A small masked image model, trained from scratch.
Model: 5.96M parameters, 64-pixel images, encoder arch vit, encoder activation geglu, encoder layers 12, encoder width 192, decoder width 128, decoder layers 3.
Rows from block 4 of the encoder of a small masked image model, named by matrix and row number. Rows with one number belong to one neuron. Each number is 500 + 50 x the weight over its row's rms, rounded and kept within 0 to 999. All counts start at 0. Numbers have three digits each. After the name is the row's rms in percent of the matrix's.
Before each neuron's rows are labels from the 100 images, of 14976, where the neuron reaches its largest size: "responds to" is what is common among them. Only what is clearly more common there than usual is listed. The data: telescope images of galaxies (Galaxy Zoo DECaLS).
# gate: MLP gate (encoder.blocks.4.mlp.gate.weight, 512x192), inputs 96-191
# fc1: MLP up (encoder.blocks.4.mlp.fc1.weight, 512x192), inputs 96-191
# fc2: MLP down (encoder.blocks.4.mlp.fc2.weight, 192x512, transposed), outputs 96-191

responds to: shape: featured or disk; edge-on disk: yes
gate.361 096:507499587490505442498485395480484402570481459406508460476453502542504502413626468576540512561501350460551511533495470572442522524537512441477466483454566471429444528494500556547501515500387573418426477543463476409491460466495491511548507426527536478535595491506503426479603523499516520431
fc1.361 098:471518535492460522462435458541456540418518496387478484522386501554453516416495447553511536446465566477483474496516367544394500533487551537444511449597474455472464484514484475532474485458545478487499607630485550535574384520474527488575555554459491479507526529492497451575462479469502411493
fc2.361 098:459486576494423593487418609493538552542474478518511484646474630449491513525612492437484478535476457429434524432559515510560476489462461567520441452466484437538495566479533463538517513524488537475548477511535513431497549452522487543519407455515530466510521421511440515580476519444464464481

responds to: shape: featured or disk; spiral arms: yes
gate.177 097:551533389595553567518417502514479476546579490556444512492413527563433441403507479479458527479526405490546616568450433581398496540561502475557498548496575449439488526481467541443479530414463547420449449465511579449554447470526469397539503455559504410556553488517488527540573542499407505475
fc1.177 079:541500468462469447466478603406479481461474618554594508598580431433482421497521510487503458505589554488482474464536519494603482483482571592474476449498484477407427419435468458512503457543473534516455467494499469474486479435420608481430489456468518450546396486407486449527487478534466521552
fc2.177 089:569556442401492490466500579467491513578579554408434536538462467590517497540581509487444431548565521467608479548512508557554503543426486475438482449517479591530490499539491510464464528542507510501505538486490355439452452405469574544556530442547501453498415385550533467469609520482514473486

responds to: spiral arms: yes
gate.295 103:502600457437497511474444474516443492518453531460488447446462430457437453478508549531481520470542539614541546567613512520473490479639457463504499470506458460506450513640527413533561520528581475410509499479542546420505465488541547551600529467493521532447563570488456591508522446520517523441
fc1.295 107:491502434534506645536571403506481574469484457465478512396493509512472459550556502521540576450395467397521395514560541491455432438461540481451518600492547502539495464561537438470488590540449427457530503518503551488452555380545485487517570471524437419449599437483515436644543520490467484524
fc2.295 114:513527591517411524521533493440481517481529514536538528514510504534505434467522509501437453570558540546499520473508438499522569499483466540575396550563424551395377525504541533448450443546528489506524529492487499479536540483548517535486558502525558452501484466506491466587473515527508582598

responds to: spiral arms: yes
gate.395 095:568546497490483452416437560580519461579591471453461451454533511499397419442529552418477449553539453521543514455571471644461471472498437443520514454457547519502566524489396522431524520475482488459506580582479512453432503386501513461431488415460558492566523525581454431469546541562424460470
fc1.395 079:458473550477472514427450497518429547385551508490506565503458544498484455457523453464551379526533512542538480601517547535500440513511468533494487494489500429438401527450410541533400479444388511545429448485390442381504565463455503460452477496653458461472436533418562559542517454580493474476
fc2.395 081:506540542530520536440406588496561528540526561452476550547515505549461459480489459519417547486570406521525585530438506626472548494499339453450424503489525467506469507478515464510531565454494505478401555476544444510535563468500510533523531467601545543604518545535437441430565509511463533534

responds to: edge-on disk: no; shape: featured or disk; spiral arms: yes
gate.289 093:505493402517484505483444503575528500615511557425471508485501513575472533394496505405511528530509466465547560490528461585486551476522544466488525525441500480372495548471466521456522444456474500484414516546456572462501475450552530442460533473474526475571511444479431439570521542506495526463
fc1.289 084:464472550554542525568505434467410533501497478566518557503519520550520437522492496459522570551506544474448492475548452469540531545482594389526449536460438585476522485484535516474418449583519494458431469492407446521500534512477458541428557577494534309419515445516431419429502564441465630540
fc2.289 084:559545508575461501507433530523503502603589586505443594494442607653531485446579590504467434516495563544550542497546478542507450545499508558476507510488560546436577436500497443475528432492410509457476468570491579558442494542455524487461492605498445543531441468508466415478502564479414531530

responds to: shape: star or artifact; edge-on disk: yes
gate.328 099:485474541543419514459561434511440508529628511381528504478508591558504508412511491493456481565464496448602509496495398526453516621553479501499462511395457538528524470469451473442492440400438447503504485582486500364530479477524506467510582516499552409470532568545458535564462590511489563475
fc1.328 094:523462472488472451497472567452500566535512450533549525514470513532514503468482466429453511533520537589475506403514527433535574449507529485525460560420517463531494438426500486460476442402352477512504447435526617450383498502509508543546480461575517555396517494506484423446515499523529509596
fc2.328 101:597526454504524502504499550584491490550457551432460516541478413467439455503515533545409509497539509381493560447512550396533416516536565468478523489498509458453422631501404459450517541496431486510483551569462543486530505560495452529388489556445557488513480498477547465559546573511432472525

responds to: shape: star or artifact; edge-on disk: yes
gate.299 092:506513460493467455478560545516507368589552495451509507481501494448568551396527456486518449514573536506581458390548480595429519494594606456556451492502561509543495532468413521442556545474464501419495514473519569468491429510510396510434478483482483510491465487510418440531549549532529545456
fc1.299 095:515494475504551488545539438521513526453478589540482439464551529552505521475462627505362562453422429566516491547532428566542521482508465453447500493507586572478606411515539434539596507522559521383473541505442530482452555475601484492548464518459531452481504452529559507517545572480567503477
fc2.299 101:524450511500454534525552487489590531594489534573500504571540439453516509487537465510465546541582482485490495541573587459425482561508465504457484427636446494503465435491548558594558422529481473582494474539552535545509505489410500534595481502462522574454598502451465474500483530610413479572

responds to: edge-on disk: yes
gate.204 100:539526453546490542480467520572509487631567425444439517498475586524479432451467508510458497583443402490548547484463455593551492509514461401512571418467549459516543515567465546439542558480478647494545525477445493479508553492536469480480529422446481471555469545514569421534451522489496447430
fc1.204 083:466552511522574529475412472525542418505476426538393427490563498555612452554468415559479495401471461493359473479499575524443544539445484477538456514471503450583452428483536583456526443491498543475492450473500536463497524556483533558442523592524547538449526518512551575466537532491448491521
fc2.204 084:453402569396539511469410560477493472518478508449451496433533510479453410496498554453504480429457517560555513442458525551465475480579550453546571478407543525482471436461486561527466477534425393501485491513513554454558533550492544436503508470454556391485483488585451634528488551447578535510

responds to: roundness: round
gate.420 085:398489441492505582568440526528523479499539514472551564441572496530547445566455528462520527562567502490509493576471570528549517514501538452541504359541501519487529541492511507449501535519403565371481484558482434614458563448577489425533569507541453606480506492597448589532528477546544466440
fc1.420 098:517525533362494493498576578488468422560462499490493524442425535557504452479612615525452591532365504437528499522565510514473561557447523501501491558505486512477586504538481461488470469509477494471451573419523534528494513561603585574422563464491527541429578539497567499380485540445568512555
fc2.420 089:510603525515556592396548528452489399518465461480438488483478454523518516501535429453608504521567510489566472529502533527503512489519508511551523479553501483646447504518480472553530463521450422544526465484555383502514448527468482484581429485482528547488471538519418493493466406460449423516

responds to: shape: featured or disk; edge-on disk: yes
gate.164 104:492501510434441571494522443629528490599488560479531513411494436447521439436480544549515483540448462535513513467565451541415452538467523390528472563551465596458576510554474514526416581528541482457479432457437626543541467432560514507454483495499476459501507444487511482475515561484483507593
fc1.164 112:509550573442543490442538457521503499488571512504592471512387447509545541512571463525450558476484553489522440484425541472553570580506528581493433587515517371508422529520494555565528502427551447520476513544535460443441485549467510393474515489477461482464442514438533424532465483562507474547
fc2.164 115:447520540496536487534473441518451448477485508458545504514390548517445531547530563617449613471485479454546562508557474492562425527570463598450510492513438431512516485457441467542435474398447560462534602515463525501520451434435475547514484470495543460651529461444517343489601563503405448482

responds to: shape: star or artifact
gate.12 098:505583400457485493497560494554531567495462500500440492457517506554504569368483533518494462601540503429518453370455550566586519548504519407423610413531498448442523543493475458518495478510453458524500512445485500447537430571543494487485468506510436531501497452467572504595585526554435466431
fc1.12 104:590534437506490429508557401584617553467517587398522469491504465468458577425482586514495448519496525449472444488558502538556520516487427525486512501556454575495584422554489499474422430587543511486512511555528500338495468488560544491462558478581453497488446547530535541531505372486522518537
fc2.12 101:482455484458467564487451541475496453458403507584590501425498470491506493449358437537467461518508489506515514585544520591425481529519476482427440530433445481397406499514507508495469497470494540585537579454541457505573555440534480516393480538508466543539582485461567521436484512509466429571

responds to: bar: no
gate.91 096:455458437515478471466445575523506369546464536514415479459555521597598468525528554513481529511458423482443575478504495581491556562507503525488450469502524556480511518404482556524608425489500491502465451537521515465534532451491477488600517473508582525627543453528493481477512497524505578526
fc1.91 104:446480446517513481557471507400529453521454439501459498510513481457480518542526553468538598423482435411495555522447487608529521529457472568501497502467466562432557397335556477509576486533465483516507443578454593550507534566514521607504481520539468493518597467478551551554463510457513528491
fc2.91 094:501499410433544451471526477502597484376472509459494448534490550505510549593462443499549553445557449561487500620508505526478542527459571663464542465534308579531453437528515468481519499489476506498618558560458481482456505479436546543564519456476496431427462477476507530482475484516571515377

responds to: shape: star or artifact
gate.70 089:563529531512482572387459497542434392516580450541449495453468497544515552381488547450464489492507487515505446461485524588423550402498361432413439509439501476459439490481406473451497534436540451515491575531542524468488450486569511474545445404496567505598432510484513493515502485483510512525
fc1.70 078:548510566509468530559542421514560388540518561542446560465429416540558546468450488491510596427427393539439486623464458469465497490569494573491589442500527451488563523487483515476475468454482554542547553439540489479455472518404469572560470566473593398541589471579451469530479468459434539566
fc2.70 065:482562583536484527511511462554651496532471493531538578483541485456440460587427424553533509511518524415567495485516456480438578448449457507495461547521521412465471559515504496443458524522537517498516458447609434492595478496391430558531624464477575498540533478579503474484436381574503502566

responds to: spiral arms: yes
gate.411 109:540499502525538505450424486525604549482489520470500400473371493460518477458474519485495599507513520455513390437409484451441446481401491512461460456521522449568545493580525480508516551445523474474602512435594478489525517562535463443495580457476473564486516579418488568488523476526525520465
fc1.411 114:411404466570393478563559605551428485551511520504538565491462568604501508487413486577447458527443539470464385453513404494563402525505500535568396554524479453467505455480470535492476501528444501461505418537430505439556477470488474525437560601488432383518466457471536453559508528553477526562
fc2.411 118:538529574478568512392478460480530506480425465436464443508508406503503498456463466483542553534533443541526544570365543473540537462633495516490471462484550546596557594513452526539588485556542446444523610572485486511536470515498497468552533507551513568435462595502487597446520423553554466414

responds to: edge-on disk: no
gate.446 104:591558485529520426517431568462544583514478524491477508497527494544578514457436475491527535490497520490560420493516489491449536464474472405503430548544533535495462580445419436486450467409542462412612523486464535478511481497512597487538507414516483512523363574495473458557599463532561472553
fc1.446 108:402445528530463580600543554498451482541380457512447544466476417457472440504556509469458489600478418456489493525518466505543437508467415544503561490502480522473469575536548521556579517625445533494470426416553516497600502408453444542445509584562579595499527444514561539470446541496407528479
fc2.446 114:495537493514473505417577546520599453533532502519463473502491545524460525453502453436430539456452564435526435500519380500468500510561508431544452542512604487469451579442490546476528426501518559516493534497511512518506552557498601392567509409484513477499541540573333479586610583515594432477

responds to: shape: featured or disk; edge-on disk: yes
gate.65 096:553536387531531507441420559593514452576487516477501544434482457515516450419511546448427522507513508497547491464550505615472518437562462453535484524439552511435583547505450513416459435478489485411558490493461536498556455441521491422495429380457469517519500525472451494456546453477510525572
fc1.65 088:492464461490542524545411535578441500449598448459603483476430491466490558488455438481515443453557598519457495480413576437611543567454490541635563366518413407588438504479499476426558545473474437548505531478474501510516536474443530554481431482526521488481401526480474478532463436472477557449
fc2.65 092:548494486524395486469495604473505535570441565605477511465557515536526516525584574552450468470501532441470540551466506497483501483409503501427474467453596549516639571548438549477576553516450451452527527549433456490437607574499548473424577469464496533511439384525541530458421451420610470525

responds to: edge-on disk: no; spiral arms: yes; spiral winding: tight
gate.149 097:584506455519430536517449465537577494500518468412559549492607450556451409428498482490534446418583498493564422502492502531516479499502558473460478456502485506466501569412430539362567417538439518524464506565503585501447424487409581421408506488462570446560445482489503378556514534562452443528
fc1.149 108:468611551550514553455621509506522521558535506465582544460467519484453562532544488517457513695453437511523411476456584466443507416401468553436455487522489380512465465489454405577531512472523495552519447505521521497420512544559569460483477495458429577468467429436440496501452537497490487531
fc2.149 105:545515593530483466411484519582495472553451418507481421509563666455498544440524490505492554437541403514517412492490433512507472523505514379481469511515618559548562557453463485512618451572437487432575515393484491556548455530486494548495433349465501549556460483530470579573495531499536443539

responds to: edge-on disk: no; spiral arms: yes
gate.459 101:382619446475488490448576503533490536534573504503467463511467414529494483464459464543493522553510552515521472374476495534515536503492548551591489512512526396459458513464388498393558513465515564597491572487583593358441471529432485446547458511494476555606494509542456402541464472518470553508
fc1.459 097:546598536523432576535578393452508630391517521576501514505380501525444469555610471516419551563496492566529488546487544488498591516465549479487532508550506425609516493505534510545489482446486369514486519437534568515494509420442536479521548380524494531449432495548524496536389438462440550564
fc2.459 104:544415592579532512589479523489469599580497513486420502569479594550555533461519495525511556476564529490506495430477561427426474482463478493404507424503464452552501513416486495480502490472484509553555487555447550507509527479460505464575545497488568474430570511405475538542524501408527503503

responds to: roundness: cigar-shaped; edge-on disk: yes
gate.284 091:445523561657479569504516466491489529477439559512502558428562592497468423450556522505470452444461491497454533607529459486470476439509550487516399486487520526504387532427621526509553441455458482552487576485489602505515497551450513435425583510471521449486554530541478608531579482550459444420
fc1.284 098:458482586395550428459452450468447514540476492558497549556500549454544497603512439479569560555490467534494501469521534500426579467558561572511489494446500476498549456448496561514468578470460446384442494524579497431482472461491467588545504546529563488566411556539486407526517536489439537476
fc2.284 095:487508490432573503504476549502474539501478520486536514554599433457485486425482529504500456588453486471417630539489547534434531457498484406404521553529431580507397427514444468516456515478534407509399425495497373538601479450541532530483475446519416568497512486527412476519510514506476514591

responds to: shape: star or artifact
gate.35 106:510569490463453448458530505507423448545633511423542395373500401580509520447503460411442547473475476500466443513547439506501565583542466489623532495403548473547547458477447517415532499429437608504459513435444499497446425467497520494474480433373480531588560492456447434528472535573497505509
fc1.35 104:481472499537552500374398459548435518527434447564429522532450561521426442491465454509512533521545488496493484491460502540397471453548570583425450530551495517457462490410401546532547530508525384494558474568471503457577535505505433487614481557554536476457433539556510513541510453443499539521
fc2.35 105:581582429441385513485541371498490464440431543545535534462469524568451448493477531568485472552523538422509535502499453511485501378527504488437453418497482473482505581519488487496478536478561513584415539495479498450550549540494574542542567489583513444498493566543502521548485394541552539588

responds to: shape: star or artifact
gate.176 099:539504512477445450454473563503426457530567537475510557408466480527510499404565497531422514593464417529602463475532460524536507507605394409562457484484607566549486517481504561450491466481466577496456469532437501424480464478593464519485466554506514517541560542486514430535569539494500418490
fc1.176 092:483471579419481488491522454418455556449535577527489492612463564512472594533536455487520501540457465506558485504539497530526572534554448589599414562481580522593562463470504579469482456525435496485422509482464411469429522428498486509535463568553441441513583615452546465499402580498547499582
fc2.176 093:502431457536411535409505549555428533510538599450587515481492505601509473492523529486505499514485477523502515511496536573589372408545508446469510517450465584508550506476468486465414514508441484432491499417507527565523500493504491551571514541522541439489572427563396549525596433421523513498

responds to: edge-on disk: yes
gate.431 105:435624444428545553539533512507447426534482559446468510448513519519466518548514470483490434507568463542565544476525466605482588499555456592576486598515477469461463539554510510562459511587360487501479457454485487513554529458512385483410494563509535552557531600617493457537423544605496545526
fc1.431 116:506546478444595513391541503500524435445486504540508504536583442474480581513462552440538509525590478455453503472578463463531570476611421537563508493472453508452515465439567549494497439570407462468369468528525449535502543483506457507416540572520503460537520483516515495484413515447532524553
fc2.431 104:480509522511481498428489449507553585405498475489484489525564412437505493537456470519480552473571543578489553464407527485560545491484507570529483470556418589529484523516503447393507489525501484507530447591496534564475528502527495454565518512463437539520492516474524576452500470534519448564

responds to: spiral arms: yes
gate.119 100:412473473457562463379584426498586424470480579454547499501569475518595464479559459521478454612570454575502457417463565520493562495570454475447496553454520433508500551413412472477519508505509475529483530486579494353483437471448495490501454551485579583508492480481455444487403515467515462520
fc1.119 112:561493585513530548566436590464489521574522462385572507498489589507592521554455509511495482429461531487504499497537489483381452492516528487455500479478498546458567528488500467398478524510482517509517574492441473438581453508601467508521536456417491441525560546417468441453579527488494343472
fc2.119 117:453608523439506579560553485518433495518540528521532522385542438486468500474542515405524497529507516531516445468565489566480447507477518513627437637514541444473528473548524454460498581487472540474520507419496467459383461442568549555521441489562432416516493431481479497513553535514512499552

responds to: edge-on disk: yes; roundness: cigar-shaped
gate.212 109:516528472464554533378505515466544415526543497515463505526482580450511563472501482478555524425552520460546521526572475602441512500489468536615484452502525503462490493477446495492555526447509545483498461536445459498419499506532424493512461470551501504551596422425561474526456434543534462469
fc1.212 111:542546528564444423529500517495461535448496442514511468438505482544468411430427534555419425560547489500433447444479443455534509474454502510458478499488511510498514506572489495545481470488483454521500564552570558554532526521537662495510600494385496462503369549612502510472555497547489539595
fc2.212 102:542499491488547436513418549541559486506507466593438507447554504544499400498453524441577472470449425510505492557475445522477538531464459465582448450442620493557501516479474552469451489436483527524550561448494437473596554420451480440411563534547518523492580488571488496484512497428512498510

responds to: edge-on disk: yes; roundness: cigar-shaped
gate.418 102:509508511571434409467463519545444480523532535482533522442569490545518511495544522463444546575531503417540516475499487603462439447518585388519376503507553473457438506573497522446600460466508569493476480552516496481559541472529520544407454426608554498527502520481509450548435581510503445502
fc1.418 093:478526489408476580478562526471540493576499547456502583577561490530488545464504470491481463501579567505497462441556499466435546474505556484548485470438501378456502449495430445337485500592373500510492560569459463516533503507406454444516505484528548379505525472468466483545515507424489491487
fc2.418 093:530497429537504513562372432499508534425465496451481597546470559475517531542508439473570482513450489365479474466507488489449555494521534471509481515545492507543422529464476501546518533517584449513411552595508488468502519533505457459564468507482403558457493495450509526516491447589579475475

responds to: edge-on disk: yes; roundness: cigar-shaped
gate.265 091:509458451525447524482504529516440517561489482491566477521507532457458530442548480582574487543458501539502497457528446564454424459581529550459512559486454532484474526455507495487447429420466488572476441401524550441607443432592535573508546511446468457421521532492475478553633580430517467532
fc1.265 087:579481468567477430503522463520418527425506435492511517508492448386541555623445521473476502524551464508512461553426639496599496467467543430497464466546533504484377506519354503495444556471429420511512525534572527510543486520396448472572548449509524481543434452498492538462561529504526492521
fc2.265 084:448554467441528501438543524542542447465503526591473470527471450556440474534535582493467624523555486481557565529577449473495480487618490509531492578505434522588503481451456535472444451503517525559523598484500469440430409533490524448473446511475460518447486535493517484432419390517447530415

responds to: shape: star or artifact
gate.196 096:505582492582431555430499481536584433539544486519455494429500516530514464379460483524520421471466493466556431540606516538515553455518460445538460559455471502542516549489381505493503464459476508501448525475435493501545359453518487483464471461486551526521504439583462415462470497457525539487
fc1.196 086:428357558498471479440418445591565568459537536519547484478470453529510461414527569394523529490538532462566544513513484494523456486477579490507442489462577568534516552526407469509529568524492477481546382616527463537439497528545566474566533544535475535534459502530448439517455478583451520464
fc2.196 094:505515441453423567448435430502528495547526511440433528523532543453510516562524619389503482554403455508455426515563563438516564420509470527460542443576506558460613529455450461590490457549583519532454497522541503450538564522525511469450471592475539461494596612461453459550470514526488522525

responds to: shape: star or artifact
gate.307 103:446502548497417493558508614485497553487431483482576509593539520478509442463562466418464433475604511549515484469460481558591564526544437496469487479465543447529492489543488485461632488504457556531549626571492472536418511480501528470464456417499498563464518490613480458470470527541440630486
fc1.307 114:467444520490558514469534480431389514609534581457529567476577490481468470517438531532479484549537407565479428548533530551606487489507406525559508576478492499428546455519480469485503549412549553498409473475534437452445554487483541564494555465493505542512470384480417471441487414549428442601
fc2.307 099:495475523572540425402475485587560433373436459606511500436488480393479436588519475467469486493465495599440502463504530435496460527490505578494514409478508506480509503506558514619554482524541409456587560544466525402478465370515524538464504515532486619528481593556516486505451510454478493445

responds to: shape: featured or disk
gate.228 099:515456509518410432412513500531515560526548540454476510474568450567486473423542536515510551532587440473508459522513446602413456504479491474415484474535519428502449538436405472502447481479485541519517532433537543396520368452597447456531486483528594442556480452509501405517523593467465557411
fc1.228 082:549465590519554518539467435508513471557520439505575593521453579553454528515540475482436466531512547579475516529499619502559532558499496555493494571494477487593462544473518504483487526459562494493501486451466492446553513513492597520434490497480471633460632489471452567549505364465509437419
fc2.228 082:472490505442565480459434570542496610451496448462492483389461434471486466524463471492416506544480438534422437537524481472510523567570472516432428507515578472566481438467519555475571492512490489477496490535441475462437531467460442439516585496511509490444478528437531482395448482537431404542

responds to: shape: star or artifact
gate.269 092:515561519525435464444455471573501499512503510467409460467488517586496513356525553562508458515495503569520443563462489478459523489541555386492498509507530548520491488475464554443500541471534537534464434450480524428558426493590437438455512512433604461593469448570474570503498457458441448451
fc1.269 084:554522622453527579426537461497481468522503469531595444547527516539492520459530546489484541577608446550450549527480544550502491500422542496553486533566481565535558482471480408516461530517542502466537499511532518588494467549537390482462499406523382465381591485557493476526548520536483523501
fc2.269 077:490637483565500553518515495450454613534509471548518480473494511483460453496489509501522536510549546448537457521505550384477509419574441392499519528479560448369556529442539500508470441503549540416511466473487482454607487433541461416509482565465560408528487528481475558585541451468448495530

responds to: roundness: cigar-shaped
gate.500 095:435449473566489489548567571506480558471525503439433487451521546486527470454464484551488462519498418446477515503447457522362454551448527361536496398505527417522519491498506492546470476421564558569481526501538499467501383437462414499643501526462508514545503434519498472585564376522489476500
fc1.500 095:466562521505574493560574533460505494479558555490509483606448501528488455477396485609517447552493474433550525479506392500470413543486556485500540512482479362470485458500559530590445541531442518529543425463457520586470414524510416462550475487519414498430397396567514473566563413550556488465
fc2.500 104:480516559361505481528619495489538544473568417505429490504442449509483501475469561547477518501526443405488463567467518558603465550466526500566480519541528562485499522478521611506512550413530460482530493560463519478493537628414549509568537481492544490511402542467509470458463541555520440518

responds to: roundness: cigar-shaped; edge-on disk: yes
gate.166 097:489413513560458582527422535488462412594487565533419442565555518534532469562485432546561464466485467486517450502514531531558499446511441481479558538524515512480570410391502583426466439492373504483498488490495467551505489567488534586476486519450561474473527468421574431508508505481528526487
fc1.166 096:497427452509458395593482510564437574535553481491508520498502458504544432510428519553419547471535490517438607470482377448567464541439462491573506494527470507529516527562519514491472507426533468550429467489373547446462465542454494486547489526540481448537458488588568474531487556433451495541
fc2.166 103:544461489526531559535435525464459526423421463467607475521468533484450493588475564472561465510542468572548481488424580436459482490536542587481432532459495448487472558389493484431502510541497475406514433458477499461543594406505416531531485425488539499610473439501430589498449421487492546583

responds to: shape: featured or disk; edge-on disk: yes
gate.62 101:564571542549436491482456510459453510632509472491396436505517547537455406506497556463543514536494428534528513558488570600494652485450442385423489531486579466560537523566482567519577545523455545530512506518454440484463515455505496497511476445488532507545543539522524482408417531514519540475
fc1.62 086:524532616542518447437581495460492494557470426500552455553525571481523561455553459490497459548472487525527544547501515498460477523436479546514377536537466428546432548503454471567477527581542470498441526417510443594445461516537574402552482481599501537403521522521555538407470548476443470551
fc2.62 085:480459552506490478378441465507500519485486424510430485492571603504495540509602516482487496481463454673536509584455540630400510548438435497510422470444551559564485514430468548440470550479497536539494569560411590535497525460464550549515534412572457470519620579513510448466454455436593558443

responds to: edge-on disk: no
gate.497 107:550519515537486515472456582534479452574587477418471496486491479525495510467520523454440481514600495493528399406506552480493533536554493454536389602544576445547510454463385493507474489434480536538549501478507443358501363481457488486552517501442499482593504587453480504516509473517546480475
fc1.497 104:572559462482451479512592445558451516488565580494410484453524578525531512530483590472522461509506477554564478586472488529453519502480499467494528381529427524387550443575508470523480514551466532474442550464562555593514526583548493505452576474506450474536512435531567509453534546446486515515
fc2.497 109:465476501471517432484491397558467492488581447523443472405410570427555411515401514546493513390468542397557492457475549547395413496553525438533509546545528442449457479508490469525507513468489429549594435531542542552527469489509432478432507544517510418526498455558527613571493594494466590507

responds to: edge-on disk: yes; roundness: cigar-shaped
gate.480 104:565533442525484575476548483430496355520517531517480580467449550493497507388506512528526437592457554477583522463492501550449529530518538506496439454565440343427510587456426428471546422440459533484528524505457447422565500434532442564451578457548586473542524491544497472529506556516388548542
fc1.480 102:507504498525532549512517455368556509540460595569502499529445463446436540532541496465479484562551532512478565476406532508519490472509498530433394575495471462477478522509487551537515550497442528436424485400590401512560518468569498509467494460575490540439476437483470519427437446498502479519
fc2.480 109:486538564510451471491517510455550593452572520445447443495500447534529478501533581578465523535430415473582532450532459541456485530444524550588469444518532512607588527465470561536380515427516561424545489512470487488425439591484469515508552504500611538454453512501578433487485431505564487564

responds to: edge-on disk: no; spiral arms: yes
gate.260 099:487470500509391447385500411498440495565502458549482557504439538479425484491498419496479466443417370537527431479455562502562522449514477444390533513508496484468562510412470485607496566520495442471583547455500499557477537477535547509416420495380556498473521470565448490421505462511466462504
fc1.260 096:599556551445477570547513554496480469481534505577497547437566470520527408480469431503467453528486610410469558379455487543479559497530543461516530457524533521438534508571464481521447468560455621461491426482394485524520480420490515541605503460530571445507557470453483501417520588460437516508
fc2.260 101:621532532563476477554527517481467501562472516392413545496571488522504501499544508494514540538460487459438410471512548516478490532526479443502518436504539441511499484551513531436431416474347627490581559478497504491555518486516489505376512477427477461561575444529597488503554486499557456485

responds to: shape: featured or disk; edge-on disk: yes; roundness: cigar-shaped
gate.129 105:514566518487436465401485429514557418511573461461460511576561495533452358425508563540563501476489474496596461489532435559414463561486434479515539493468524425519495513526476499466458503565548478429430485557464457371435423415474451435643549500486498532589531480474581399558534574522571465417
fc1.129 095:486584469554560597429505436516439402493436491634515438485577514489462441508543462472511514469433538465475497535567420446467509463485454506545458565496499529420532507488507437461390412509561466537554511495401455509503544524498505391552544438498509546612609545551486564491491528445518489552
fc2.129 096:482504394556487596471570471432485543517494522518479531438494524493477504491508466520449475530546574551562519514499502440564453477462465482481582491546560458473442515534482482498561474467539514488488612563589501544444453549458547488462533446505489520550502427539510607592480382529527559549

responds to: edge-on disk: yes
gate.287 101:546590431564458527465478457470426426563531453435485567464435543530523489466554590510540484553512447540510511524537433582518457489544496442410429503504517576468472471578449463482476461388467549433457514508524491444562363476443467492479528534491557557581571470471451485563496563453487380493
fc1.287 083:539513456478554538550561445440555463518457516527534530572365545482412545456542438445509441497535575548481579485471401545479470465480437557486371524536533539486415599519485468475567561553507534545488510555500587448338431558500559522531489425569590525441508577585386428472464572546391489464
fc2.287 089:484447506498478489568471585593553408513520460567401493486527445543605585465510521483535568519418393396491524542545487510451505444510561479526519525533461556473495545459489521475426423391512523498450567456377486529462424582531627554557506570475492527475547529421506519555495500489562439520

responds to: roundness: round
gate.218 093:387475483532490525568354562471554498462498424445596542550591479563462522526480464467513489549576615468489529541453536488508500399467529504468548407521520398519532452407488531431494618498568496454486543531529436488511502545509564510554529573496401517438498442589354530495564537524541442440
fc1.218 100:608534505559529474519562435476469558537534460553510518447431539421540469378555545554498525535402469483511530437548422517485455637550539489527482589473493563442574492569518480482494461509507530516517485386503564514462513433572532460530490507462480376507547529493509484508408530482537511482
fc2.218 098:469628525497510437475508576466476479396527446480458480446510454525478455501479433472493471529448500406546469523449500474508568536599533541463484441481606505595424571535489584543466493457544468520520474424475432480477408593423453542550438517514524538588463478469549504527455439504448546510

responds to: shape: featured or disk; spiral arms: yes
gate.394 100:468574517570534490416550522461619610531534407441513415436523479506483554509577495457461468460548495488531456415423625422451537579471458523524467506503471559511550526426422482469528507488584493480493529530507464412381417457529527458479363454448533520539540535514436544537500529546487444510
fc1.394 096:503472444466556567448477489460510550497454425491419440467563515533530529534589512581458591547497489398460487468522502509492431494459464436445558482548426427605504463524563440529428543568497496524506515469482591563546426477560557496507608488522412529560561487525483508470518435442518453439
fc2.394 103:467505466512461482445460544546507495602448484489485529465512448434534527415556507380507511480504461414558523544388473514469468446398544478491586466496523476521628551450507527458558585529493490520549488528482535592525478544475469508435462516546594501497509462499455550464519563526446548473